{
  "dataset": "photos of plants, animals and fungi (iNaturalist)",
  "conditioning": "none",
  "head_dim": 32,
  "inner_norm": false,
  "expert_mlp_ratio": 2,
  "shared_expert": false,
  "layers": 14,
  "precondition_frequency": 16,
  "adamw_lr_other_params": 0.0012,
  "max_steps": 9400,
  "epochs": 23.2,
  "lr_schedule": "wsd",
  "adamw_weight_decay_other_params": 0
}
Rows from block 11 of a small image flow-matching model, named by matrix and row number. Rows with one number within an expert belong to one neuron, the router's apart. Each number is 500 + 25 x the weight over its row's rms, rounded and kept within 0 to 999. All counts start at 0. Numbers have three digits each.
Before each expert's rows are labels from the 100 images, of 14848 (inputs lightly noised), where the router gives the expert most weight on average: "patch colour" is the nearest of a few named colours to the mean colour under the peak. Only what is clearly more common there than usual is listed. The data: photos of plants, animals and fungi (iNaturalist). In brackets: how many of the 100.
# router: slot weights (model.blocks.11.mlp.router.weight, 8x192, trained with AdamW), inputs 0-191
# gate: expert gate (model.blocks.11.mlp.gate, 4x384x192), inputs 0-191
# up: expert up (model.blocks.11.mlp.up, 4x384x192), inputs 0-191
# down: expert down (model.blocks.11.mlp.down, 4x192x384, transposed), outputs 0-191

# expert 3
patch colour: orange (37)
router.6:514476504523518532501524495542509504491476467431536519554492508527552468504516484503507466494494512515466512480475472503535504495555501520515478500520451491519515489497490483530519482486491509482484530452462449484538472498505474503488495519521505537517493455487560462488501542529491479503493494477499436542514486482502476498485451506472479452530528511485513489517492479533491473563507504475528505513471462529486540501449474475485517510493529520489496487510553494506507482499528516510541534523476471479516489455515487485470469497503509489494524489500530473507491496537546464482
router.7:494514522577534514475555499560480482509516536450522517532511534471489474555491516517492492467487493484503483543480472456483478545493489523469527484488524485488509504537505489513526513474500505498528514467487471454463496484480483527462513497527478498525510528499481473483520516526493499480469529456530504516532487515539486484488507485461474454475485498479561492497440483483522537495470495497484494502506470509538539475479492531530485491484522525496487512536500470475546485512516494517494467476486474524446465473506501495513514459491542500518499506536515496520527491511512557488
gate.0:472506514487491474478484479537486523511505481551510492498502480489546510498457486544518516519485471500509522466489493502499512519488497523469500514482494522529506483495496492473524539527515510472486490519508526520517511472450523432515491496468498527518505498497493551512498487464485480486452517508451518482525516493497455470518480500521513498488470506527480491443538531501550537479519486485497478463477519542442487534482463452506466444494502477469464479500506559536458480483486469531461548507516496455539516503551474454500517512493500516489492508480516488517491493521558512504
up.0:488509512476524461521526482507475522511488494521535490472480475475512514512492523542485480479513478513493513490499517507474515509495500526461507494486499506520488488512541463492528511532521492500500517512487522539537520481422526449493513492449496529543494483518485525476537503508524475531480479503496544480507506513483466489523507552503512460450523493485503472484547527474523535460511485508534470463495484530436484520499498473467481487484449439510524501529519493537508483491513488515476536477502505459514512467539457515518552489507551493482496469520520498526458525492565516519
down.0:500496503488509486493522544450494487499515450500483498507484484462504506472539556464470508504558526484485498493490559480485508477492488470499492448510496494538504478489525488515515499564467461533538481517464485538503500506528517526503441510523476464479510522533468486520516529492481508511527499537497552516497531554509526514517495502456512514485547482483472459488512488516456496521500494495484461518522524467478500496511492524409527523555503498499515547477484474533524503478497490485488477492499515514499525526435480545482495500483528493486485496500502491493474486514475502520
gate.1:507519462475493515523467491498487506486476498473449489513533512488509515481483470520469487487498466463480514512562489439495524519460520484555481527469512529516548509529505526476478482462500538509525509501495518502524504518476518495481470510497522455483527496444510521513515513467506504447526495535498470541530549496497523506443501513520505490456459526534511465499481507545543480458498470511476485492488507525547527460492535544525471492519507540492479503472499480486493512518493481526501516531474492500474498502558454514509513506510495529512474486531515526472495535540494453495
up.1:471537520502525496520456518494512488509486526477481477465541494501481527452472499535472473505490503511451528528549498449490546520528487472549470562469489497507505502490506481493485453477518511511476533517488525508529526481492494462468466538505514445489482509445536499504523488478549510430545500539483458527535518494516506510461480532525519494484459476532529503494462520528552473474498499518490505499507465522526502469498508514495486496485520538519469514477520514455476514540493507519521517509492495518483516534525490496500504504491529527490468536506511520483492529536473488504
down.1:482511509509481489553469522499500523487503518536521474476486520501507460515460466495541489527510524524491489475477515516441476462497511486517519487494414523483487458491505516515471465537502487472461513488485515511471493518478526501508461524435447487480447494527532518461493480509499522466499485520458527475470465480469524526504497554520504541509507487506465506524498509506505494476482544481488479516475514461491526547500521490494505462512509516482493528433470525488491492504501514526495475478524532488524548491512553458469472477514496502472500498458496513531462506507504481492
gate.2:553467530544503495524511493526492525467471538500488512523566483512501494526509518492455465528538499536479499525586534553510499506522524513475468477518507515507470479504476500476511495526492500478520499510512489483459465481518485509473528503522528540506501486530528475488468551506484499479516522494478533483464497477441505482505496486480476522498522484517503481510541452487485460479508492514468510469505487502496496538539500536497459486513480546471487523528531544501507520526508470451502507481498518501495512464454532509498468475514466494467517540500453463483506465491472470492
up.2:493477527503439483510494472517515502512489527506465474524539482494527446508528527470503494533508496483489476515518483553554503447484490464459501524513438501514467521531485505470514493480512475558498461528512473518460568488511489516503493511488500499501466503491491514445517498511499525497506489489500505487466514494541497508520449500482501513545522502505544528514477493475474520497500544485483526471494499447555509512505485476526473474492527566515518535464451497524491470523501517534486498521540513494496496486464523535477465533498486511484489496497478493475537463521513545499
down.2:476470501484513473472479498456473484509498528498491490489467487523469474533446524474519513502474465479526510478511508463519467505495484500505493522510492497525539480500510488524492494508461486510515492498499518487471519484508542472510530494467454503470462515463468516492523453499518464540452516528490528518486488504481516534549509500455455467495525560515519498533504527531487496478521530539534499476569450479536439435481509491468485477545522500504520514486500478500529485523521521528490537494532537497503483496525491503503512460475474512482464501507512504474505460460517525535

# expert 2
patch colour: cyan (57)
router.4:455521488483476474535459490491487464492514484501508478460500464512520494491485534495542503515547461462508512475495541518510525491514509470483490475513510468490512496463512481503465523541493515499480533516473489528535494476489457502469495498517473504500480519505494556488461503480528513515492480538456487570538521478488490500512496458497538491498513484511503447505522501500516446531530495509536509536487493518485486478490516511488493473533479519486519460480522541504466539476487516506464505508536475537486486541505470480455491528534472511450484469454556502492494511559512446503
router.5:455523477500490512527478480506502468534530491500466489506508464556478522488474499485459526494460501529480508510521494489517509460525490462508483464502509505461487511507531475526445498494533502552518497505482460501525461527524502520513508525516538483475462460482486489515497509478515498519526538480474502492465492442503446518450524464495521521533511486463486520552507530527505503532514495483506507503514473506470517467492506499510552495486501500536497528494525489481464548514483524521535475540483469493512552501480480537513513559534506512487505445478504510498521465514458447472
gate.0:495485515540514516536499539494489428530497529469485555528514512487512479493521487490516512523548487549453527505513492461500508467526422507513481513496497446475498503486512508514547484475546482514545489502489488520490467497473506541484514503525531492473479493506493489540542529483460527521481502515488492504512496496503560523489553529501468474514488526487497475507528478537539495494506461481501494459495475438527503528514514497532532529496488534542486516492462511504518543526518477500477495491486524524516498525546500475499501502509477483493518492543460507498511511498483542445
up.0:511492477520497527510505507518491472536510502469470489514502476520460506482534492471471538547507518516499520488514511513510499498538506521495494467466478462517502522518548481503511534493543538497523519524506497522513502491508483514484514512429495499495496484492473475518509538513498480478527477495468486463491519479489503511495495502541477534525497515479508477496527459520522521488470467480459507493502444486492514446487490469530540508474494526513495465537499481559559520474453505483574551487447470525482514470528495528461517547460482526477477533507464509465509519466501527462
down.0:502486495559508536498497545514486472522450546481483514545500555515531480499534482483492509507519502540467532522503506499521516486491430506537480487492506471494519489472530485497542499458540481529545514515496473504437467502476524519505515515506532488453483502517503436530527529472470507497504459495501504502487498511488525507487541555509468495524484530469491504498509483512548499513480487445462484493463461457527527508508488516539496515505448563525486516527518502526516534524512498501517490479479503500496496505567515501478519491489484504486507500525482509506477501502475524453
gate.1:493473491512535465510512502520511532499508501480527487489531481483544472506503495505451466509477513479511481542521483544495510539509481523493499513528507502469493487504475488507528535502497518480527514505499474504501497536510495473459510463521497504450441507508477501473514546495472501525536516534503491518492521498453505544498541502526489471521528497529512484427521508472507471490488487512527471480456481526508533492511540441518544428507477488440534463548490495509461473491501506509489489502506504456450482522502474519482483468457535507440457517491505501516502517505537524493
up.1:509502477520498469491480425515503461517497521525479461520532491502484511511492542506462501466533505526481474563536507507538495508529472515447507481525504514497487534503504473513503514504501525502568492514500476508512536499486480502504476534508477505469489497510471516519513531477499516534534496476482514470438454473527457536466507504532505501468463481503523473529560505504509483459490454498523487523483496504491520444519475503506514506485491498533524510533535489532501459511504501494531497474455488490447517447462487465479492518503525506449535501526485477541508490471502466517
down.1:511493501547462508489499523491487532512511503495514531501468534525458477523473502453474532492523511533509490483466498460530500483501511559530522477523492471513485489519498523482493491459506487540493520526545521482474518494507451468490472559504487509504492476500473490519500439503456481499477508511517533476533486521567441477512483451495473507549480483472470446467504510509534484508504519542481471538480482472495518452530517451511496489522497510445465481511539449494517493503522479495486459492480506508530515491513526512490499501507496482502563518494492501523528476505515475508
gate.2:543509447520502475455499495495484489500528528495492502520478481474472484530546525509475505508511493491488508503522547494494477517532453535476488520527513463495535473538498505522491468504477516510476494488506512472504496563517471503507508497485480487448487503530510495512500527524461474475486454499513496483502490475480530499497480492499507509480468494477517495565485505405547508528468478475513529532449493503540540473498561526553463521520535483493491496494538494511495488517518503522520513492429477466502502483505471471483496537516542534481514469525527497500540497504477513492
up.2:497508504524517512496507497521502511482489509479540513507509468481485485502526535510459459491512504513476487488507521444486486498471517501478495552464581481522553503514468495535536505525485457475499528515438529460490500521533439528516529469484494513438508488463526484504502510492453488509494495506512540513516498486519547511494482486494509487497487460471498466547461526437537511545521527481556503493461504483523511510516513539498498493496543492482489486479496464520495511458486469517503516508455466467501501500502465467491520543481518515499504464525512499539542491503492492490
down.2:515526480503517493498483505556485539481518511482548495488517468471480484482538535523468493470522497507469493489507491468513489467487553485495493560485566476492556493514467514515568491490493474478485530527463511454510483510524447504518517471498492516464501493483534487495503494482454487485490508514481551548509514500512523528532466500505486484492530462474492473514484499452533518553508507474529518484461487494524522527497494547490474479515498497480513471482480475522486496468529494524515529487467487454479484492501464469504540507496527504467499443528531494516546470518491502470

# expert 1
patch colour: grey (78)
router.2:491477479458460477528547526469525492494486469473511511503508466504524531495524529495489522537481521519512525480460511502536481511521537502485511487499512498518533494487493513514484481501447474490470530507467482548521470464492549482488500494526494501520531478520514487508470529501514490452489469517462494547513526509482458508465497477467505532516565498486496483531488511494514505549488519500501497500491530533462479511483441535476532461486537479487515486515559502493499475515495442489501516539460498460525472512510456482465469522507454526487508461479462525516523519544529527495
router.3:487529482495477552499488478530498448524500514470551494507481493524529468505479446477486454504480489474480512506507461502507487502470465506494494508522460522524513500534544503490492454492544542553509500467485442496498453482482495504503470523471500511488474458489508544499504517525517519493475509433522492518479467513486453475501488536513530460513546513493522506544506521533524469530490468501519526497478456515477503490467486508475542525487481542469490465484537537530469520534475484514535526518510486514508490472466484465543523500492514506514510485504531477522534514536495491486
gate.0:531560525544469524517532499526460529475498476462497529540488500538489493505454494484533502509467517513500451472568498462498480494493473513503496482509501488454464520535501556506536528492489489503475543473483492505499511520518495461426536510478510477524499482487523523490513471549470533500501496457523469482484501496534478518505525471503492535533484524503537465517465481458498489512502517491508501537491519512475499479534506518505518498488518508495517464540488527528490530528509515486485542548507530493527479533521512506498493506512458477496524483539536550457516496482473474520
up.0:497516508556444513500557507490509539476500508490492552505526471548517498505461483499514569518496491543531463476536512518468479487533509476503493470508493516495517534498512519516513527489492508529495512470507492489504525494520467509465514522481527478471531474471550475471512500507492527530537505498514490521468516527522458498518505468485495540539555524505513497546505487533510506480531544480513510515477472494505487475483477529461486504475459518488473484536471523497461557518472515528507502524450543474520493509525512519491491498580441504499507468530497517503489504506502477515
down.0:513488463494462478471523507520474462513487529499535474512493525494536521485527499467471513507524502468505522523440493506452492501503565484476512494494482512481541498512504505492501521484492504516534455519497489497514481487487476547532430506507540548473501472506477461529468546508521437515506561515484504484494507530507452477505468516493497473499531499493482468528480477517549495460508482496508468473518495483505544500490486537497509515467421517499504499472502538491516475483499490487507492468506463554461485510463477476451536498509521543494483523492489505496508504522487496462
gate.1:496548491509483490541507498534493513497524491521507501513483493544509504487547503496456501512503506478507485510501528479515514483463501494480489479475523470516534467490503522454547501475431488505488556486527438454507497502468536500498501504506487452513504469492490519532503468495471537495511527525535487512544519439527508497492528493474478493468460514466518547539485465461500520493484489474510471528525444443512490503497495503486488511487512487476504522521542471492521512526529508500446487470517522483467451429502507501511498477497467494490444489540467479498472477507504507480
up.1:518472518473446491509513492512524531490526508507502477464536526540492490501506462503493497513488557476545508544499469497456487448473534488497505527487509543468527480510505500498514471495444538523554499507486466499504492507478527513526471524498510494470495505513476530483493468539483523450514488484525432543517462471509525501504504477520516499481494490533503512516521527516502507490477487511461479487456492530501475524481465502542458470553463467488525461469482453507486493499546503531486502454496513515498479475543541484552539526511491470500503491482478521485479499496480506541
down.1:468476530507532467530563506503491511520491533477478513504487503473499494533486535503483549523525470488494489500464470506497529494506493498478508510504493502513521513522495502446532515493491484516523514447466464509540499477537464512501467521507478486529481543489505535526498559517449483459484503433490522511509494500483468472484554476474487498481519496488489545511454496519468525507477534506534507465478484528453538469504461500504506518519476487511525532537519476546479479481506447495543495506484481505530489482504472459535491496501498500471529486563479466531494502536469482479
gate.2:526499499510472490531481531497520477502456504520515491481517552476505502504551499494524508518526513470559507517518533506479492496551506498465529501470491530505496513448531516498517485463496523512464490523525537500505517576453557540477510515484543452522460510508493476493509468486496479456518508569468480497510498489513503521432479489529482508507490517475473471506500478503474467500509539506504497473520497500530513488528513489545505512504519426503504543475478480461482480519526467502460516508496468473497474536503491539474482501540481514530517509482504489512482499527467524473
up.2:476521486491509514511489479507493509500521506486507511507514493511517476493492524498466501504539452522445491487473481473522475517475450492518456467507546480500496539536449491437527495476520519492520525498500464534478483461530465533490517490509455512505516509501520504496416518535443525490492491474497545531476485528475496492559540507522475511469489488541541526498484511498540499507513526492489511543481474509500451527484470502517498481494508541493470507504517482546540512494454509482520527514497483530492494501494495507465508496452523440532499459531491516518523485460528506478
down.2:471507488463497481523527474524485482516490522486490473511539500486495493497494485514520507489517490520489507478509467486495506474467497504526540448509485483527509538552500479466501479504553503456504541523521465463483483469490417482499482539497472501460519500462531528495513506526499525518459518440531549497461486535446463429525512509484509522480470480523526535448520514492500475508487488474486510480468471535510465531483492501523478520505477560501452478543496505521505514486499511503481511484473487513481501498485486548508515470530535485484504481499502477516535451505482505507