config.yaml
arch: "uvit"
model: "image flow-matching model"
dataset: "photos of plants, animals and fungi (iNaturalist)"
train_examples: 155796
image_size: 32
horizontal_flip: true
conditioning: "none"
objective: "flow_matching"
cond_dim: 128
logit_normal_time: true
norm: "rmsnorm"
norm_position: "pre"
activation: "swiglu"
mlp_ratio: 2.67
head_dim: 32
fused_qkv: false
qk_norm: false
parallel_block: false
dropout: 0.05
inner_norm: false
moe: "soft"
num_experts: 4
moe_every: 2
expert_mlp_ratio: 2
slots_per_expert: 2
shared_expert: false
patch_size: [4, 4]
layers: 14
width: 192
positions: "rope"
residual_init: "none"
optimizer: "soap"
beta2: 0.95
lr: 0.0039
beta1: 0.95
shampoo_beta: 0.95
eps: 1e-08
precondition_frequency: 16
max_precond_dim: 1536
one_sided: false
adamw_lr_other_params: 0.0012
ema_decay: 0.99
steps: 9400
batch_size: 384
epochs: 23.2
lr_schedule: "wsd"
decay_fraction: 0.4
final_lr_fraction: 0.01
warmup_steps: 280
weight_decay: 0.1
adamw_weight_decay_other_params: 0
Rows from block 4, named by matrix and row number. Rows with one number belong to one attention dimension. Each number is 128 + 24 x the weight over its row's rms, rounded and kept within 0 to 255. All counts start at 0. After the name is the row's rms in percent of the matrix's.
# q: attention query (model.blocks.4.attn.q.weight, 192x192), inputs 0-95
# k: attention key (model.blocks.4.attn.k.weight, 192x192), inputs 0-95
q.18 105 [118 139 117  96 117 142 173 157 156 110 146 146 134 124 112 101 122 163 129 141  92 141 140 185 130 115 143 125 118  90 127 135 155  91 111 113 107 138  98 147 118 143 163 137 146 111  95 104 119 125 116 159 106 149 121 133 148 162 103 142 158 168 127 130 144  94 162 123 106 137 153  83 120 118 119  81 111  77 121 118 150 156 146 118 104 116 134 110  94 128 151 143 141 130 112 106]
k.18 085 [106 136  84  97  98 127 107 167  99 156 121 154 106 109 133 104 123 156  96 144 128 159 154 133  98 135 142 146 110 112 124 154 126 117 128 119 121 157 104 140 161 120 145 121 127 172 110 162  97 118 146 146 132 111 183 101 130 134 140 150 112  99 125 147 100  65  80 114 135 117 142 111 154 165 100 134 171  95 145 154 111 153 118 131 157 152 127  99  99 130 135 111 128 109 135 117]
q.19 098 [118  66 154 124 140 148 120 160 146 161 122 106 134 118 138 114 160 134  97 146 154 106 122  78 138 111 116 135  74 129 166 165 101 135 146 156 119 115 104 125 130 140 158  72  86 134 125 155 106 151 174 153  85 172 149 107 128 115 118  93 143  83 132 171 118 122  79 121 155 133 184 144 136 115 146  99 108 135 124 149  91 134 125 115 143 156 175 148 111 148 109  85 148 101 130 123]
k.19 093 [118 155 124 140 163 134 153 144  97 144 135 124 141 148 107 158 147 121 100 103 155 121 131 131 137 138  91 102  80 107 113 101 108 146 135 117 175 127 156 118 103 141 109 122 123  65 154 118 137 129 123 171  92 120 134 117 132 148 108  96 128 119 127 153 160 178 126 120 152 155 142 119 142 122 106 127 116 145 115 104 162 139 118 110 147 126 157 124 125 125 114  99 124 107 106 113]
q.20 114 [140 113 171 141 148 120 137 115 121 132 138 121 153 164 146 130 166  94 135 142 141 131 128 117 130 149 107  96 161 145 149 117 131 108 137 146 123 140 142 153 138  74 118 159 133 126 141 152 161 167 117 111 122 133  90  91 152 158 109 131 127 150 125 104 157 133 150 109 111 186 153 170 156 122 116 117 115  55 108 139 100 164 104 104 181 118 139 153 118  98 123  60 142  82 189 102]
k.20 100 [154 115 180 134 132 121 132 126 155 145 118 110 171 162 112 104 158  84 111 156 155 162 130 110 152 124 143 145 120  99 151 149  90 120 145 166 134 121 109 131 160 131 128 122 108  99 132 110 159 171 114 156 135 107 104 113 122 132 152 109 105 107 145 128 141 157  93 130  95 160 132 142 137 139 125 129 131  94  99 154 139 165 105 148 128 108 114 179  98 145 144  87 167 164 145 124]
q.21 109 [141 158 138 122 106 124 129 152 169 134 148 125 125 140 116 160 164  86 105 133 148 127 130 100  80 101  92  94 126 155 167 120 107 136 163 146 197 135 109 102 148 179 130 128 151 114 165 133 106 122 113 132 100 114 155 102 119 135 124 143 110 103 109 124 101 156  84 139 130 140 143 109 103 118 102 128  94 121 139 152 129 132  66 124 165 134 143 131 147 150  73  96 158 110 124 125]
k.21 104 [138 122 157 107 131 107 132 148 127 133 149 126 143 147 106 141 139  92 116 120 156 105 152 118  73 117 103  95 153 120 142 105  72 125 170 173 162 133 164 131 113 145 117  88 109  69 157 128 116 126 131 168  92 120 190 118 130 109 105 123 106 122 129  93 117 157 104 171 168 154 150  98 144 104 123  96 117 128 151 128 125 110  74 127  92  56 155 123 113 144 116 151 153 131 120  62]
q.22 116 [ 98 149 126 145 111 146 169 104 106  79 182 162 141 145 152 130 153 150 142 135 100 102 121 130 132 134 110 110 157 111 115 116 132 155  96 129 126 179 167 121 131 131  87 141 148 113 106 167 168  92  94 130 124 154  83 145 137 104 111 145 131 127 104 111 155  67 154  60 166 122 162 163  69 118 141 137 142 153 141 116 135 109 141 133 151 136 145 133 175 137 147 152  99  92 105 109]
k.22 116 [ 98 108 149 117 114 169 160  83 109 122 156 142 116 111 174 105 161 132 156 137  89 100 115 146 115 142 147 104  89  98 140 122 115 126 111  98 129 131 137 106 125 114 109 121 142 159  98 160 113 115 127 136 149 191 108 119 191 123 138 164 146 106 126 155 135 122 167 107 143 101 185 134  57 158 119 130 156 162 151 161 128 106 103 143 134 139 124 151 160 151 134 121 107 134 113 128]
q.23 110 [135 156 160 153 130  81 135  89 135 100 118 132 156 129 178 160 168 144 151 101 127 162 114 151 133 127 109 151 117  92 105 104 144 139  86 119 163 128  97 126  94 113  82 163 142 114 170 188 156 141 120  88 131 195  99  93 146 139 132 140 123 147 137 121 151 131 156 148 116 137 117 115 119 169 134 134 131 108 141 154 144 114 106 130 145  82  90 141 162 165 128 132  81 107 126 130]
k.23 094 [148 129 176 143 112 103  92 154 141 157 117 143 117  90 126 104 144 112 129 148 108 154 109 139 112 156 112 121 142 126 127 125 146 130 123 120 109 131  97 125 123 149 126 144 161 109 129 160 131 138  83 119 123 156 107  85 114 107 139  97 135 129 144 115 130 122 106 142 126 148 124 109 136 176 158 143 114 121  99 144 124 117 135 164 132 107 100 134 175 140 170 152 123 140 135 139]
q.24 066 [176 113 148 105 115 118 117 131 153 142 122 158 151 109 141 140 148 135 115 167 141 166 105  98 129 128 149 147 175  77  98 125 211 111 113 125 178 109  96 133 110 150 130 121 146 153 141 122 124 125 148 143 109 162 141 122 139 156 129 107 141 135 105  95 166 110 156 136 121 144 120 127 114 123 108 150 103 142 138 137 115 140 129 114 137  97 150 155 145 135 129  96 128 173 165 161]
k.24 040 [146 125 144 166 115 139 132  92 129 131 105  81 125 110 174 128  92 114 143 119  85 109 108 137 128 146 138 151 108 109 163 132 104 158  35 163  66 133 116 145 116  95  94  82 100  99 169 127  79 149 111 111 127 154  95 155 127 115 114 125 119 141 104 136 126 112 106 167 110 112 105 102  93 131 144 136  94 103  87 134 115 154  95 131 138 138 128  90 105 121 119 101  85 138 193  82]
q.25 090 [ 94 129 123  99 152 109 131 105 163 121 107 134 121 144 172 142 181 137 114 134 132 167 155 101 149 141 105 116 182 154 156 110 123 104 151 113 142  93 132 150 117 135 142 134 123 170 127 133 144 146 168 120 136  89 101 155  91 100 130 127 111 123 106 109 142 130 130  97  71 126 140 129 172  98 116 137 132 145 119 137 141  89  75 181 123 123 109  89 142 100 143 128 170 141 129 162]
k.25 081 [166 127 138 108 138 140  90 110 139 105 124 112 112  62 136 147  82 129  95 103  74 117 131 152 145 150 145 135 117 148 143 175 158 146 114 109 120 148 140 105 116 124 159 115 116  77 137 100 123 152  80 136 153 118 153 129 110 141 136 137 141 125 115 112 141 149 136 139 123 109 121 115  99 116 137 128 124 124 121 108 155 115 143 129 159 131 120  95 151 146 183 165  97 118 174 154]
q.26 093 [109 193 157 152 130 128 153 147  73 119 122 136 131 148 125 135 123 139 123 128 128 108 146 155 119 120 140 129 156 119  94 113 146 126 107 110  97 153 169 110 105 117  99 178 120  99 191 197 139 105 130 107 148 103 110  89 153 126 107 143 126 160 152 131 139 101 172  99 106 120  95 105 132 110  95 124 145 109 104 105 122 140 158 134 119  92 120 135 173 105 119  89 110 108 132 144]
k.26 079 [108 100 120 158 128 109 148 121 113 109  83 105 163 112 133 138 121 138 125 156 118 140 154 140 132  76  89 145 110  77 192 105 124 157 131  80 167 191 122 117 156 101 114 116 130 101 153  78 112 109 123 155 143 138 116 124  66 143 162 131 143 152 153 156 128 111 124 171 145 160 142 147  99 151 179 114 111 143 148 142 136 117 150 155 147 157 107 154 129 116 125 150 174 151  81  90]
q.27 087 [136 140 105 145 151 114 128 140 101 155 172 114 146 124 150  91 122 141 147 148 124 150 124 111  82 163 119 124 148 105 107 150 159 119 113 166 124 145 167 162  80  94 120 144 145 129  76 115 107 143 110 141  90  89  92 114 142 127 131 151 131 123 132 134 149 127 149 100 127  97 100  88 120 104 126 121 121 148 148 145  89 107 126 106 150 115  72 167 118 111 169 136 107 119 153 114]
k.27 077 [122 104 111  91  97 121 123 138 151 168 148  92 109 142  77 135 107 125 160 145  89 178 113 142 114 143 127 138 146 192 164 128 131 100 141 128 133 137 116 115 169 146 166 130 177 125  71  75 131 106 137 171 101 127 119 123  92 151 132 165 134  94 141 113 128 123 118 163 155 124 129 137  73 127 140 135 120 142 123 122 111 127 128 127 144 110  88 122 135 157  85 126 151 127 137 109]
q.28 094 [113 125 101 147 113 174 131 123 112 176  97 105 125  98 106  89 105 121  97 127 104 118 116 109 164 180 106  95 118 148 164 140 157  97 181 140 119 126 160 160 135 126 140 148 153 149 120 119 141 134 126 189 168 116 147 142  71  75 121  94 127 130 109 133 112 170  80  91 169 129 149 143 145 144 129 102 104 127 105 137 148  62 161 167 142 112 163 134  74 131 131 115 145 140  85  91]
k.28 084 [128 124 150 133 140  97 128 115 136 142 121 119 136 150 123 136 154 120 133 121 185 131 102 166 125 152 142 137 114 104 150 117 119 113 147 169 166 141 144 133 122 128 166 177 115  85 161  76 161 123  95 177 139  96  97 134 135 119  89  95 120 143  99 136  90 126 116 119 151 119 148 143  94 144 107  95 153 149  60 140 129 115 143 156 107 126 160 162  74 100 123 142  98 149 115 116]
q.29 100 [140  94 156 136 178 123 129 145 124 124 129 112  86  85 153  97 125 114 109 154 130 113 113  87 128 121 140 129 157 116 152 164 143 182 150 145 119 184 130 102 116 112 142 145 116  86 146 126 150 160 142 160 112 135 137 124 151 133 101 136 127 148 147  57 132 152 165 156 107 110 115 130 120  43 127 113  98 120 141 159 113 146 124  99  93 140 138 133 128 122 126 142 176 141 124 106]
k.29 088 [132 127 184  87 140 167 133  85 160 117 125 135 123 164 149 141 130 111 162  66 105 149 121  88 114 125 140 121 170 135 128 143 115 139 124 160 165 182 155  88 100 121 124 152 143 144 183 145 111 127 159 119 143  96 136 134 127 123 127 134 106  98 132 139 105 125 153 128 128 114 137 148 122 107 140  93  97 141 152 152 164 135 138  75  83 115 160 157 164 149 138 131 149  90 118 114]
q.30 124 [104 126 136 102  76 120  98 138 145 137 129 127 140 116 114  89 128 136 140 118  99 166 116 172 160 143 146 140 110 105 133 108 147 150  65  81 159 189 121  89 118 150 111 120 132 141 147 152 104  73  70 110 138 109 151  90  93 122 162 148  99 108 115 151 111 139  95 120 128 122  89 104 130 146 146 132 162 116 127 152 122 112 163 147 149 105 117 137 127 122 127 132 107 169 118  96]
k.30 102 [140 141 150 110 132  85 152 134 117 129 143 129 115 133 116  61 141 128 150 116 107 123 123 154 145 139 106 110 149 124 111 137 149 114 112  74 150 153 132 152 123 111 150 146 163 130 129 177 125  90  77  88 111 136 125  73  84 131 163 132 112 103 126 123 148 119 123 144 113 124 105 125 116 176 153 129 134 103 121 131 112 140 158 150 145 145 144 156 135 118 129 148 101 112 100 119]
q.31 115 [121 147  81 115 105 115 134 141 131 109 104 123 145 109  92 149 129 152 110 146 132 111 143 135 146 136 161 139 177 186 132 123  92 102 141 125  87 118  95 155 112 153  98 129  99 159  96 128 126 118 119 170 118  87 169 136  89 145 128 138 120  71 132 186 129  58 130  82 168 102 136 126 126 120 142 143 126 129  95 110 101  83 148 125 137 132 129 135 114 121 184 159 186 162 155 179]
k.31 105 [159 141  94 150 114 115 115 140 139 130 152 145 142 145 150 120 132 132 116 113 151 154 150 136 144 164 153 118 145 134 119 141 113 139 122 146 128 142 146  86 125 136  69 148 117 120  81 146 148 132 135 122  63  39 149 134 125 159 148 119 139 129 142 170 137 126 102  85 125 153  93 100 146  99 158 132 134 126  93  88 120 135 188 114 129  84 100 147 124 117 138 117 155 160 149 154]
q.32 081 [146 125 128 120 138 144 119  89 143 143 150 133 145  81 176 135 105 177 164 120 125 129 138  75 163 163 179 116  81 136  88 133  93 111 126 125 107 134 135 133 135 101  90 127  90  69 148 137 104 152 146 109 137 158 119 111 125 132 162 139 160 134 137 137 131  80 152 102 106 105 190 111 111 173 117 100 118 106 129 171 132 131 161 116 139  99 134 151 136 128  88 100 143 156 142 122]
k.32 085 [144 159 126 122 142  82 156 122 139 116 172 135 162 105 145 124 111 137 109 121 116  89 150 157 125 143 141 111 120 140 143  82 118  91 124 135 163 140 136 116 115 105 113 126  89 153 149 110 126 131 132 126 116 156 117 179 191  78 122 123 122 163  83 136 133 105 118  89 148 116 153 104 114 141 117  91 116 113 146 163 129 163 156 123 132  97 128 160 144 130 114 148 170 152  69  87]
q.33 080 [153 104 144 109 105 151 124 140 113 104 167  83 180 125 164 120 129 109 112 149 125 130 101  91 145 124 125 112 140 109 144 160 129  99 116 113  86 169  98 148 144 110  81 170  66 141 190 166 139 141 128 114 108 126 128 138  99 150 124 125 132 128 154 158  59  74 130 123 109 103 129  94 124 133 105  87 144 181 119 126  70 130 125 155 119 114 171 124 137 134  88 141 160 144 132 104]
k.33 090 [ 93 127 103 130 106 111 147 166 167 113 130 126 131 116 116 154 101 143 136 130 108 129 130 145 121 140 117 131 158 145 142 174 190 137 108 126 119 127  90 117 122 142 153 127 129 120 112 105 169 135 139 130 143 119  86 140 122 149 147 108  99 128 145  89 148 122 111 138 100 136 144  81 155 101 143 134 151 129 124 108 103 153 115 138 125 114 131 165 107 102 128 122 177  83 117 135]